Weights of a small CTC audio transcriber: activation silu, 26041 training examples.
Rows from block 12 of a small CTC audio transcriber, named by matrix and row number. Rows with one number belong to one channel. Each number is 500 + 25 x the weight over its row's rms, rounded and kept within 0 to 999. All counts start at 0. Numbers have three digits each.
After each channel's rows are labels from the 100 clips, of 14976, where the channel reaches its highest value: "top examples" is what is common among them. Only what is clearly more common there than usual is listed. The data: short read English sentences (LibriTTS-R). In brackets: how many of the 100, against the usual share in percent.
# convs0: first width-11 conv (model.blocks.12.convs.0.weight, 128x128x11, each kernel summed), inputs 64-127
# convs1: second width-11 conv (model.blocks.12.convs.1.weight, 128x128x11, transposed, each kernel summed), outputs 64-127

convs0.82:491527485498492480469497490498488479496468483465453558491464539504515501503487498538517443486500463510515539448525532530499480485458489493478497490507445514494478482539540519541501496504525483
convs1.82:500460475542553497484531473499516524497542463476563509507503488513497477475528454525527525467471494537514491478528514494493521525511551497506503498502472502504490502505540518477517528488513469
top examples: the word "is" (59 vs 8.3); the word "it" (50 vs 12.9); the word "what" (32 vs 4.9)

convs0.20:477468507462487504523488532523525474510501514496472530511480492483456481574485481509499492510492500478528458514509457475513508515524481502519502525502474521524528513476447556523456460473514498
convs1.20:471502524426494516509513509509467548494495533501489469477566503497509485459538497487482526480490500503496541518524452515510509440484463515503463481511526499517485506507485489508496525485495465
top examples: the word "you" (67 vs 14.7)

convs0.38:505507543487490463489494475505488417508531526518488515540497485520448549497485517523486504495520457503500498491531554524451499508471474512480472544530482507501513532478467510485521514507533508
convs1.38:477511485537516470487518502455456491474517451467464512540512525507469487480481488461518535511541486529534480517499509488501525503521452469499535510509535490535501520521508539505503498515467486
top examples: the word "you" (43 vs 14.7)

convs0.106:468500515463486488534480471451485511478449489525501526524491500499521523476449482528511482471507504465525496536524496466561532499560499461475506489509527502566444492489487507480486493503481471
convs1.106:514527475535470527495485505545486491492495486488513481546506523499481500564462492502493519478506476505509446497503482553485493518457464467490527481508533532498484537461480531515462522537473509
top examples: the word "well" (32 vs 1.7)

convs0.33:483536499527502544485492502523505487526486508467518508465498496465498489493487472493470487459500441525513537517492495503466506541503492514529494465517464489454512513481535460514489499490510531
convs1.33:512487482457524485489484482506494467467511508499419503471522537550487472475469500492493486509482514501512507552513442532444500538511507489485456487513528496500526492500516508515530526526548494
top examples: the word "of" (45 vs 9.7); the word "it" (30 vs 12.9)

convs0.75:510515508495492526467505480465488527468493507487499493513498509555482514479476511518499472513462492485466538493536463536472463547503498531465489504522460485505543467491496477508503524487505516
convs1.75:498504467496449486480479500503521449469479503504499500477465492505516499487514485507478478513524487538501531481485522547537485525491522514502488513508464510454479456474565473546509482508490464
top examples: text has "perhaps" (29 vs 0.5)

convs0.85:498491503491454527451529466500508531569536505486431502502468516520493541531500506493513468489492519458462496487474563447505506497503488517526530498538530534460456477494518510520474496488484458
convs1.85:506477459475496534548483565485543459465515473490542486529539475520459570503496470466516528506528530491469486479480501463514513498487502499495451500512445530467495479516494493518532527484488536
top examples: the word "again" (88 vs 1)

convs0.119:486494505485541540495479504489448514516532487495478466471493513477507499487503543480482510513494508466497482456518491571508484497485469495457490485532468479513498497559505493562485467522516519
convs1.119:485534507512478503462464471553500538498497495453477450489492503480494519515463502513504543485465494546482538489522447461487450456480493467519510507502489456509509530523498476515530497485510489
top examples: the word "again" (43 vs 1)

convs0.64:484507495484505470491463481478488485525494466492482488510446523477500502459498502533490520521513469471492514475499504480479507446559476479514497514488522470489504470482471559536498536456501482
convs1.64:484494532479502474528478479517514463508537507504484494472524510549514504493498500524484510521515503470471507517497504511525515504533499469487525538539496436495531530504482521536487496512524474
top examples: the word "could" (36 vs 1.5)

convs0.50:509469476492530501531535523515485468445470483471449544539465481507474494490517510501506489498491524522489529487547466493505552456549525475477492471524486478489499480496518535523486496489515499
convs1.50:523510489466530539477522492523489476486466485458516473510468441509515508485527513517488465511470447556533480500532510491535468532482500507533455528502483476478492514544482485481485502490488476
top examples: the word "the" (95 vs 24.9)

convs0.18:513467525483455523467474483498506504546549563481507478472483515490567498477483479540526494506519509511470543460490494522517484515511494530497507496498489529464475473500486490508523523516468465
convs1.18:464503516489487498508504471475515524526495496522505496531459466474468496492506478486480467546525502512493537504509481531563526507484517501513498507510526528525432483506513520539528553499505520
top examples: the word "i" (38 vs 18.2)

convs0.9:525516474454500526490487489519478465506504508445492500507459495465556489503508499529487510492538457529509522521469453475485470521514493475516490480527493512513469511467441566508470493504506467
convs1.9:484489470499530460531482508474528554471516504505505472509508548511459528540500459500479464479530497518560524559519485513462505437504474493488519557485481480501508477507509508482471506524488467
top examples: the word "of" (25 vs 9.7)

convs0.122:533450553520507543468481504498499469500506546495479462485427529450494498499469472497506517531490495462529487506528484500497501488506459566485487505512484510500490517479496510478480545505494457
convs1.122:487481527526517463500458491461486523552539469546541519471523537468524515522506463492490452472492496508496514486513519482524477502489544504459497473506549497552452514484521458483504474461507515
top examples: the word "people" (49 vs 0.4)

convs0.45:483456488494485501517525522502471503444482508508481502497457501489487522483478481482504528482508505528496490522488516489550540526495477471491483437508496530464531503449533553493505486535488511
convs1.45:480551462479512477513477495472501474490483537504492533530513499527480423508504525482514473526477488533460516509538455523504497481514527486534482489530459520520489491518523527497495502509541484
top examples: text has "perhaps" (29 vs 0.5)

convs0.103:489501523492489521498538504504465502466474551487517483469499490488516498472476474480426489523534518487522503519504465484480488532452494546490523520532501506519521502539561466503494493530454510
convs1.103:504514451499506486501479463507510506471461485457527511543441540532478537503485489467501531508470477509532501486501498496533457546462491541495549524505460512524507457508467527532491488537465495
top examples: the word "little" (48 vs 1.1); the word "a" (32 vs 11.8)

convs0.5:499506506526502540496521506507538437502499482505509491509456501499515474554489474529477521519503496480527474511535510555526470484476476458477486487505505507513453494487491481536491534516450514
convs1.5:474452458472515488520497470450510506515510500509499566489480482463493516518508505496477510515504471513498530515506534453528457499472513530552479517461549488483520474480490517462455498465491482
top examples: the word "don't" (65 vs 2.3); the word "i" (50 vs 18.2); the word "you" (33 vs 14.7)

convs0.101:545507478538458476481530491483474505500486535445496531463494547499513500556498526494484533463506515490481487517521494459515505524474493505487507530534507508467453496498497538463498470536485527
convs1.101:472550499541505512523545550482497518482485499524493474510472473493525524548490490502512561512479502469465466496525474477490525530470515482532493523505518461508500493499482512504520513477539484
top examples: the word "you" (34 vs 14.7)

convs0.35:479519464520483527566459503479491510479511548504490494512463481456489481529498504497480491486496514457520519486516481539514501514493465508465537478519477517523498514486513509513471492446493474
convs1.35:517456469521554488514499521466510481515458498506498508542506479495497517506529474524508494532469447522516508483522526491490498503501532497527539469497506490423524506478498513489501504558507501
top examples: the word "very" (38 vs 1.6); the word "where" (25 vs 0.8)

convs0.17:546526522494507493543466485523475474454481473516483493482462513471477504548452467474513517469514522524462498506488477497482448486496458537518493477496503480474524497519485478491493483492501520
convs1.17:443482508469485495506486494504525489508521494527516497502497532462509561530525479513452450528466482461471542516497513523489534470507529486504521519513501520512515478470460517536459540517484512
top examples: the word "i" (38 vs 18.2)

convs0.29:497509482489457513493489473512464507480519533505510513512487497495517492555466476493517494497565505545490496497498466476496522519531480469514494462534477487525507517495490471457506458494527481
convs1.29:475511489491557486492477513469482550485509522527456492480502557484456543490490493521493479496525505491512496455513560521489492518466535529516474493514462492540501526486460497512492494536514480
top examples: the word "said" (26 vs 6.3)

convs0.67:485532474503505488531471482509483471519528524551498480517502488482497510531544474495485476488484513466471501491502491502504502511464502518476519457571484488512480521510497467518451468500489517
convs1.67:502569487516511506520472534485486532496533486472505489473478489468478498516542545453484500510459507496493535495510480493503502534446528514527517484525485535535484499526413532495485478471498499
top examples: the word "don't" (25 vs 2.3)

convs0.77:506497535549513511525478511510496451482479488520474480493479472504517504526490446503510512492530518515488504496491468479511434481501479499503543518493461503488482519497503485505496476538494533
convs1.77:495481455465512498530495485521494476489464480471548501505486482508505499448517475515498469547520468508519498517523530515508562505477539511491514456482500494510526509500497537470480523480529473
top examples: the word "i" (62 vs 18.2)

convs0.42:539515515468495479457479467497489497475506528496518496481483485512534492484494471507468502509523545496467511498486481491512491501509480536477564495515544467500507510475513512531491483485478465
convs1.42:473480479525498476490467494474494469487531485477465493480550470523486509480493518531547491493515479531491483523490537505537486524498484511464514516502502519526510519458528526479484514470560479
top examples: the word "what" (31 vs 4.9)

convs0.100:523514576485507480497482485501516485512473527530520492518521544512540511495473510494499528525527523527502494468523458491499510513498542478485475522519504475561483522470516512523466504482519482
convs1.100:510523489535510505524484495493510502500474492474513444550440467511491495518494489501515493516462497516519539478509475520468510506536547539509475481499493529531542487506522490512469515481511450
top examples: the word "i" (45 vs 18.2)

convs0.94:534467472551485463483506537520481452474483521504524524508545487474467506527536467479505487527482495472506498500537499509486477522461526499554455494520471501521513466504443497514483505481518522
convs1.94:486515531507476518536520500502525441514516462510480511501492509474475494516511495544488518558484471500475464514525471510491487560448499503546498488516477498481492501478481520527483510524487479
top examples: the word "the" (73 vs 24.9); text has "doctor" (33 vs 0.3)

convs0.121:491538500508500497549475524489539508488507528490549505529476488531507499525477540530468464528470474525487526499500536486483511484506522500540494492530530513474514539520504457477486509509480481
convs1.121:497525489509493465548470465494529461501475486533539501492493498519504492519491523519459503506501509520503487445532484541460538485511512519497468523484479457512485509465541477469502476491472532
top examples: the word "looked" (26 vs 0.8); the word "at" (26 vs 4.1)

convs0.53:510509495464470499484493498502497477509457477489488520481431485510465495478538520540503490538529497525534499485515489500464506490492511508543522510512534492523459522478514480504543503528523460
convs1.53:477469485464479468483510544481487495493532494527489514526490478513473470510492500493529469467473500463496520520518491473521568541471487483524524545506479495488517478500481514540505535508535502
top examples: text has "hundred" (27 vs 0.3)

convs0.73:498511491514471541523529505473484508474469483493482537500477495482473539487501528542519451476446462507508512508481548537505493486504467478473526503524519506486496526523480497485498526497518489
convs1.73:490486526496578521520498466488543513470453476547502483483502488544506505535478506464506502509462476515516516517501513499489480486518511495510490469496493537533498487477438491542478529526486484
top examples: the word "him" (51 vs 3.9)

convs0.70:518475549534516533493506497520528474496476487463491477465447489491472488550467518503541480513502522489514553521482463495521453477499488497473519538522563513539486488517511500466470518524522501
convs1.70:482543504520492477512506495478493517472487512472517484496457503474509499481552532553537514505518516516497474578484480496530526502510490482524483445464483500487509557492498505535501508491523514
top examples: the word "you" (44 vs 14.7)

convs0.31:526496503520534484486498505520503468470471499479522464446499495506515476484475514473489469464474523493509545551512500477483551501472544533483459456495454482472529519551494517518477533499519526
convs1.31:517435465493480527548472476510475493506533469544502484464491501521502490492515519516516495532478524499501534512500517522485497512468557449554490461498459483480474491472518522510452523511513511
top examples: the word "little" (35 vs 1.1); the word "a" (33 vs 11.8)

convs0.32:529505494499502482507475507505491510465517526490486470491460477474497489533505521504507509504504509517489527500457496507502496507450463488467477527521494480519509511489542520494465517499509515
convs1.32:474485503489473513515480487522458515441490521507462490509533495505562481529463526452488518489511520517510493505476494527493482510499473512480523498510500503473484479505489509450523492481515523
top examples: the word "are" (34 vs 3.4)

convs0.63:498519515504506446454505543479483475551480512461481534481475498490469488512495430536491510510493493497528508541499518522490473496529487528509460500516515530502506488497455559530508511506497522
convs1.63:479471521476554494518494466479536514491466515476522458487476530468438474508513517468482501524460522508491484518541470518498503513484548554492476486491516570509541475536499467510473498487519530
top examples: the word "i" (38 vs 18.2); the word "see" (26 vs 1.8)

convs0.126:539538559523514510534476480461488496482457536511515478511481503488504468434443528524503501518523505468479505474545503427542489486493482462495522489508504509494489530518493484447463474518465485
convs1.126:484474598498483513470530487486531494477481543526498494473464486451477506525516523520500495511495532466503487514544498495476497503495497502515506497482521503445421466494525526530533480493531503
top examples: the word "will" (50 vs 3.1)

convs0.89:502515537479514492540499530505462525481437530458496486517451532473518534502515458563501471519520456505489461491503498464519468551490443498511472482506522504522451494515516463531487502465482487
convs1.89:486443494493490469502509481456512503524513471528516468521498500456496498501532519532577511533486509444510536502535503501457509437478490515506508477512544518482525501504500501503515504536527522
top examples: the word "know" (51 vs 2.4); the word "i" (41 vs 18.2); text has "you" (33 vs 14.9)

convs0.124:517524495478480528475532536506495461490554489501530508552517488500494488497478551506496506472495479501514533487463515521506472534493487552470485509512499459524556509482536518498524488519481534
convs1.124:519485472529556523502467521463527534469498497492534493489494545512520511506509501527520521528527514544480496488476525467543554507511471481452495519452523524550488513454567499520503463492507469
top examples: the word "course" (49 vs 0.6); the word "of" (49 vs 9.7)

convs0.39:494469490508479499531507473514505481493481512497489448471465486474517510465484472549501499510516525494474493482532483542508463479503475462503509518526479533500460481487450510498475562489510487
convs1.39:512500485495497518542520521470507451505499430529525479511529456485529495512471498500463508517518495516504505461500544528485510512443460570556512483467520485546510530546498501507488484475513500
top examples: the word "is" (49 vs 8.3); the word "it" (49 vs 12.9)

convs0.2:465536516497516510486515489452486504484496533605541474498479532466498482502514509549461507519492546528504493516482507491520478491483513481510511492519461469494488482481511509525474496515484511
convs1.2:527530508518499522479497519544493504513517495494524488477468501483503474510520522489508513553535520497530488487513449494503494493513489482536432499487483528535512531495523479497490501516521477
top examples: the word "be" (34 vs 4.6); the word "would" (31 vs 1.9)

convs0.26:510482574510491470527481487500501478497541506445479448514459485507461486511462479514494505536493509488514467549498492498475480509477505478459542500486478517488490469514516525536511448483516504
convs1.26:490485549496507496484521487523479525525551468515529500502449481485506508448516495481511458489535492478479536487490508494517520515490511508484558444520519460489487485533488459517498526497538480
top examples: the word "i" (50 vs 18.2)

convs0.30:478529482525517515468508486486509514501462469507482455484469494434502473466452507501519493514493503484515514481502507509472490476498508519536522503508507557508502504439482599473478500497509527
convs1.30:467528482501496489518550485490471503485495512504465533497481505487505517533493555532467478517493542451489472495504518519508504526478481521507490477536471518505482568477467464505504506489506528
top examples: the word "much" (26 vs 1)

convs0.76:513452482494453499514506505481470465465499508486444473479461487518514452480474531512522453494491474495513479481513493538484499528485487494521479495489530520578479501472487517527486559575502490
convs1.76:512500561497527504528480530516467512482513501483518480526530508477529547538466468514499505508504499513477523509525499469453510497478487499480448539505491503471541512491493465549484539438514464
top examples: the word "only" (31 vs 0.8)

convs0.115:501481486497503504515522482505523490496544522533512486486479438506526457515532477495491498484498533469478473481521501492503446490523480454506521500501559527501520474518508477498511507518493542
convs1.115:488511467427497532471501535526507541487536534497442538469523539491516511490505493516487514463503490515495470488448520492519513480492521485506567549525471513512505448513515498489514476502518504
top examples: the word "something" (29 vs 0.6)

convs0.114:521431475504492519523532512517498492523510492501487492502434472468541522475496477479478484535491496468496467490479487495493522494508527465455494497486545542492462507465477501514490551461508498
convs1.114:472547505485495480561527504474522506487450516497519509466525459529485472537516511543485527499491533495518463491483477510477513496477481547502478464456486548523559501522492479499454497483500502
top examples: the word "at" (28 vs 4.1); the word "looked" (25 vs 0.8)

convs0.69:505527485526534505518500507481484529496499500461490456492480481494519532508519474569522524475516556515499450449518484476486481463480479503537453502511487468464513482494534532516501509558502513
convs1.69:476504465568510502471526493506512483523506534493539491455525470517467481511473491514505547483471501438506493486508525486485496510543473455527470506520504476490500477503539525506501482500500520
top examples: the word "yes" (51 vs 1.4)

convs0.15:519501490506489460520483476448520514527457540514478504505487509457526529495491490522475525467528526473494541521533496540533495509500471474522517511506505501475474514489529568505535515511503510
convs1.15:499511491521506501478467547494484493503528520516509502494489511458504502479496489520490502534504476570532503489463498529466513453489518515512507523483447485503503457498543480483531479509469570
top examples: the word "such" (25 vs 0.6)

convs0.57:514483466527523455514505489490505484480453493496526476524489479536563530508497529507469514493537488470504449498492459446558487515497540483523464483498495472503499466502508494474488493526514521
convs1.57:505477527487496520487502486520521515511463501498476490538528515512553523488525530473465490465465515475487508507480521489496501501545474532480503431514475560487562510504485485497485482511520521
top examples: the word "of" (30 vs 9.7); the word "course" (28 vs 0.6)

convs0.46:515503511502503477526487532492508457492544526487440532473493475454480452534496471540522485546459517517465498508503508503526507493540523470465487495530545512519527512528504530492469484484487481
convs1.46:489473498509439480487496475479455476486454479535509506488494477518473484513497517517499520528477476469467490490469487484528463511514508535515530496517551501508532480522579490526511460483455509
top examples: the word "let" (31 vs 1.1); the word "me" (28 vs 5)

convs0.96:493502478511517523498518472504514505500506503508479498494467490455518495508489474525489509520560494450510468472494504555524470474523497479454490475500496547495465518497498542528513491486473501
convs1.96:503491503536567489540509474489523458488489529516465529549566522471485516489507465468515522463484496499508491482513491511504501495475450483505503494467524479518488490491501529545511512518470475
top examples: the word "think" (32 vs 1.7)

convs0.56:491519429486469521492443536529470478469532495500476525501509444521527473476508462505497487512517457489489465506506510530475455470506494502498494505484491506482491493518473504483481533451544491
convs1.56:502500484518532500517509454519531486477507517510543489530485512471516498514539480491478533523543469533492501509463528505488485537527491533531492506530483503471466501542503502508531464500465503
top examples: the word "but" (30 vs 4.9); the word "that" (27 vs 6.7)

convs0.27:507510517491490496484516552495526477524476484502477469507471535548488496499515492530538458500501490485495513495503480539472494510468452477496498482512445504484503473462499476491477515492520437
convs1.27:477479479530496492489498526533485491489496498494511516501523557517478498428527531546496506509553454479470463523477497466493477523514551496461537486492530564481492522523491522498507458504493511
top examples: the word "course" (35 vs 0.6); the word "of" (35 vs 9.7)

convs0.40:491495539514529481492494509454532467464512487491463458478482528492505485520492512537530459521482500507477516463510500511510515515478480445530521459518498511469466524499499470491482516512533479
convs1.40:509508494516484492494506464471488509451530450478507450532502563480511514456535439493508508535460501478516477476474520479504504514532484503486505511513519533509524505499481506491446516487468477
top examples: the word "not" (48 vs 6.3)

convs0.109:489538517507525510491463529491483525471502497510517506493520508532497479501517524486518523520501478520486451507517485497529476488488519520457546546526538481485455483521509521534516539561493472
convs1.109:524520451522500481513445511484478467488484460475488464515488479553478536516535479513482486495500505524479535466513504566488505506473512536490528528470461492518532526520512530522452477558483509
top examples: the word "he" (27 vs 10.7)

convs0.102:504528495494515486515495467532505457526502498479483473466494516469492511523466456525508462523501521492536456466521509523489535525479503480484508397489493503483480506469481485492547549498495509
convs1.102:521470504547500500494527500510525489486454514509515492536471528503516463509489458527480481515467537473520460487479520505522494474457466534522490543476496494466497474494485468511498498499503449
top examples: the word "right" (40 vs 0.8); the word "all" (32 vs 3.5)