Weights of a small CTC audio transcriber.
Model: 5.49M parameters, log mel input, arch tc_resnet, widths [128, 128, 128].
Data: 26041 training examples, 140.8 epochs.
Rows from block 3 of a small CTC audio transcriber, named by matrix and row number. Rows with one number belong to one channel. Each number is 128 + 32 x the weight over its row's rms, rounded and kept within 0 to 255. All counts start at 0. Numbers have three digits each.
After each channel's rows are labels from the 100 clips, of 14976, where the channel reaches its highest value: "top examples" is what is common among them. Only what is clearly more common there than usual is listed. The data: short read English sentences (LibriTTS-R).
# convs0: first width-11 conv (model.blocks.3.convs.0.weight, 128x128x11, each kernel summed), inputs 64-127
# convs1: second width-11 conv (model.blocks.3.convs.1.weight, 128x128x11, transposed, each kernel summed), outputs 64-127

convs0.28:143081106141217147150100156125078084149148087109167185133150164141110098067139166157128122110154088158119106069098154123117101082096129176155118155149160105077110108135143118119165108138056097
convs1.28:133088144134068084139122133155153104141176156152152148122228092166049129146091143107107097135139119136112159081135167096144104134165111192189159160089153148114166180135072103115076138101123102
top examples: voice: male; the word "was"

convs0.12:045103145099097141103208087120159043079194097081115150104103085108131111117124115107150117137105176124149148109191134149076130166153144130144106108146192148112178170119152118129144104106104130
convs1.12:188129145151131143150137210095130109152153080121140160097250120170140133130120158087121114146137098097116137132140138086138087106149149171057165101133169107132091159088148119137150134157138162
top examples: voice: female

convs0.69:128149208096128128097138173164130121138103195132144110118106150045113129080152169189135097103137139107161145169185107130093099108116136171143088158164089082156144132125154154090159189060053140
convs1.69:116102156127120106170108146089120065123128129141148148144175128071150124106085178161134078087194144154112161151180113079064105131121112121137061067067135124086130139113113062122123143139151132
top examples: voice: female

convs0.19:160151097157184109115056111108141177125094138143162120124194210129137171142104187139124118102089124104115118113123099089165094142071112129127146129124122096118134088105097175142141107088141157
convs1.19:183153136125141084126131179142160125145095114121139139085199119152104129157115109100163140112107142087129131100112113157099189126152109157087116086115150102128155103137167147181109118147147154
top examples: voice: male; the word "it"

convs0.75:112158130088113161132137134094125147069107103149155108147123117116090112092092093255150082063107072109155163115136120165141145036118092117107098192134116176140129084084167135119112151111133112
convs1.75:114156123143144083120124155119136179108135098110124136150091105126174115177179136184075098081125131101138118110149179135110095088157104104133211125159070163162100046148105078121088078121074145
top examples: voice: male

convs0.20:055165205153078123105149106187165094104225100156103152113089127141131154136096084115164150108158230136163142110175071106109130170153104082099088145123117150132145157139116099155133147064133097
convs1.20:243150120104098103125088118125143118100138126153117109116208116183132129116106160128139115167203183090077113112157103131159103048110103164098110217152111118115136115112141048123172135087092178
top examples: voice: female

convs0.1:098203122188141156136080196092100089049092108131127135115083126170129118105127147148116095155090148091073178137133147174142067136123103110148163129125156137155175141090084107089103102089127164
convs1.1:135168112111135124054071102101123141143112209121048067141133101213157085154137105139176143135128140182139097156119124101146105110102128144189106105099114157125051142135073116118164150081168130
top examples: the word "i"

convs0.40:131171098088157169142126123155133096116127067134120100120113156161129123160103096114141136172146149100135091146132117166131132139109110040125130152063131107084108132113136160110120077149126134
convs1.40:163185184099155101088152098121111142120155071155186184101116066167147143147154130113107183120111144118169139094147180117131110103095149160093115127193138122153183142145192124137131100161100150
top examples: voice: male

convs0.83:104138094123150108092075138131100137071119155126138127135146147186140126061123130196151139202141132146123138120147135114171102119128123154116110173092104141111143100091097172103125054086142133
convs1.83:125155058120151112093099101092146108142147051121198162121190117145100145104130108152095105080092087156158161163092150139151127097118093143168116118187174143159096140113108080125115165094148127
top examples: voice: male

convs0.23:097103078179130152106074185108143127132139120113154125084118158182119153125173190157137102135074102120105126095156123123120105141157129127114131082141196142053125116074110190184130138070129115
convs1.23:095182124191130174124169093150097091093136073092148137130105092115150092187139132126139110146075131156104132144124115119152163130067105083213070178085120110124154084131140160082094052161109037
top examples: voice: male; the word "you"

convs0.85:136144179128141119114144101130087054046128118114076069101076125148104171116070101177146108151147137111165090127124123136141131077135144065117153109137125120124165158186135197091130102114105135
convs1.85:142208153152113121100137181146130131111120090038138135134160070121131128132095124158132113169131098069203121106211112127083208141122143106074106175101145137160146161097136156142106098147099130
top examples: voice: male

convs0.63:079138220067097125134159116185130111135118115136085092127112113083107174142098122144101220114106147181150128095104144153126186141099062067073138120148183154112157127209128135203138085159123150
convs1.63:142139172154159183114199097139131186120115233111157101113128105156072125092121127122136171164124081137194125114086136143142172107081117144206096162108175101105157101133127121167201123156152096
top examples: voice: female

convs0.103:116149102127140181146064075097122033118148122136160191150122160082144076130143152104117092121131141106150169109105107121110089175187108175140137139195091124170098146097156163107150105161130152
convs1.103:105122054136114148135112071118118144093121116089162156135094106067109117136163164133123164118138138137117118155141103144177164209140042110123185118089088142149133111165201083113123102103140099
top examples: voice: male

convs0.93:099113142109146136134101098166135083121176117182108135067118140182136136113106146118114094147105134154048144155107113136145205151120187143140143136177142188140104161160151132113108158143053048
convs1.93:118090129172123091127124129076200114067098218105142161087116142146133099129070114139125107121106142162138113157146114122171133095129133131150109062159168125064142131176128125155137140118162158
top examples: voice: male

convs0.81:114124103139118125133092111187116146076146167137154083139078137087132123109152138182090119110146139181197190117092136158139117100098125152110166121110087069114157140115090148059137130114136149
convs1.81:149078111144123124151109144113106143122138134106163118161149141108147119124126143148153142114079046149180068158123055087108147130124174100137103096153102118136148113105142196148090129137157099
top examples: the word "you"

convs0.74:108168118151173147110118154120116134184098108161084093145112128151100116104245158170094110153107087145129140164116212087093130068106126136118147127134118092144166089109142117151124172092095093
convs1.74:126148101192111134139095124110141164113102141142119146136130142169103171151125155165169158094171105162148109071113144170122108092138147142125102208142097132133151105197177109152200171134084166
top examples: voice: female

convs0.116:147144088064153172125063151128054078165123156113124158105163165179114160165108178105175049111089170098168157166082072110143106186116117099150139064127133134135149105144146094127113098116128123
convs1.116:131110107126122149131131130118060172166092123168084183138061111138073143094148144089101086109116174122185122110114129083164204146185118099154149132120178162153095140095132178132124117128092118
top examples: voice: male

convs0.96:088145088103120116137066111123107077174124126148166100155095212170095090173162168045159114126113097109098096148113160126155125178125164124123140164176117108102090170119166166127133084239076088
convs1.96:086136163132140165158189126153094184177149129102098201118103107141082171175130079112162125132150138127034175116065122135130104136179157141161159084089151134133094169121115166112111113144161076
top examples: voice: female

convs0.11:117100084131124146109107118116081152136201113120127147136171182158147122106114136118156156079135152146120132169141120126147164155050164255121113122167152119118097135154128154156099103082112118
convs1.11:034151166140132135145175121135139178104132178137096155139178105076112090143130112145143166176123077185117148115164116168147121110103152111180138119127105120106181102095117112146051121153128158
top examples: voice: male

convs0.0:120153121106097052095119140145141139148136124083129254138137186124139119141088167129126094105148133153157161096083076153127146102117090171132092155150160144160131122083100111091168138108090041
convs1.0:123136102104109116183101133122127107114105048117122096088181104060135173112097136181132186163103161129167139163061114119093170142125060073128116166118117156154158138115135145147085138190149129
top examples: the word "he"

convs0.59:139222213085132184187144080149174147117084131141108103103107128113113147156171099155107117121126119087098099091127140118119136104175089120127120107156146105165181151140108172130099179137157146
convs1.59:088183167174156165098147073139193192133151203083151156124132138127124108093079149146151155137118147104081134172146119105117089170064134165110110142114157126136170109154110144122139108096117109
top examples: voice: female

convs0.122:120152106111153155064118155132131141146074119125087077143112157178108139066166124112110174148142131137120130127151151125114189044159093094096139138136133099158190073133116163117174132116087160
convs1.122:141127155141138157064111142145190161084134110097150056123130103147149140124126179161143117198164142163089141130147163168116166126068140150147144154147113195136114147128163145158158149107127141
top examples: voice: female

convs0.5:129189147121118098125121099154088141126124137112082085102148136126119069122105132092138103134188192180126198117145071145147075168114131105099161159134112106183152140158142081138078115120120104
convs1.5:107181105136118078126110173168115148155145131122125136131153127119147127129138122108151131120156158203080125148129066081144107081053147158084114166129138084107145139109164171127150081116164118
top examples: voice: female

convs0.4:069119192106094128127127130142127072092174083095096152122070194205120084158159113130091090137125110148138121115146142140143173173151129069082099154121167159135133187112150142114128119131180110
convs1.4:121116153091162114119091136114157142117065099075199169161146131165060101135073076138128132107152137098121148144138133140167107085123073067110130087114209161170117140160144148166173140129117106
top examples: voice: female

convs0.6:127138117145113135079124132131103075083167114083191113114130120096150106078147128081152131127089073141094162152148145099148101119116130108132094141149193145187095138118125106170151163157108106
convs1.6:162143155105164130192130098161143151087099193047143068131126123102174152121111127141108119143150120128116156109153131170106131135119145163095173108152160120159157075122102096170180107180147186
top examples: voice: female

convs0.3:100144090149180204149097131135079087128155108087055095092127104077158070153164158177139165106187177127090110133158164138150161158128091160148192102186116092120121132112119157143126117207140148
convs1.3:101064132135144092101106125081156115068130088114220135140168075186126112133164133144126117081202081090117083125107101084077150123109075115127099124187124101130105130120137118142048082164104128
top examples: voice: female

convs0.121:116102159151127082154144165088153127151128126178177180145104097063152124102132146093127142150119100150125077058175133121071117128097146128158105151163186132164111203147124088140213149164176124
convs1.121:121134101145131129098079109147180170123141139115159049131148110054156108160071111145145189155156112104130125136125088139160064119163130086084110157202169182130136163155182109153138164135084130
top examples: voice: female

convs0.66:161149118172176100118105052152065110097080119133173115143151157131076166139116108149135091155171132140135111138160084130126129085141141190133150184152158106106100107233218149123127149129117137
convs1.66:161135139100102091090117078147141151154161091122098145080086135116155121097150127069069135145176092128136148103164144141102137103134122101073105151158163087156140094165083116166157127108129173
top examples: voice: male

convs0.126:105138140063114164114107118113129053136113157150166144156102130081149105143082180090170139116102180132102160107195136169167081147157088151126084210153134076122106154141128144121142121157134118
convs1.126:153127091126124156106065135163112103132141148135127097219090088133122131138156151073137075058134093232115134157180171132168121149182100102161142102161126119136165166126067131106107103142136111
top examples: voice: female

convs0.60:144142071119119111055134188180094155129111101113158107116070167124120176134128128163194145134199163210134124095111110112106092125095168120142133145126154102154114152115116096140224111117140114
convs1.60:126056115122140107136099071054142137101131049125111160140172117087178127151139114151128184129158109147170179132139107074143112106176150130127085118167153134153140138146044148181130107101129090
top examples: voice: male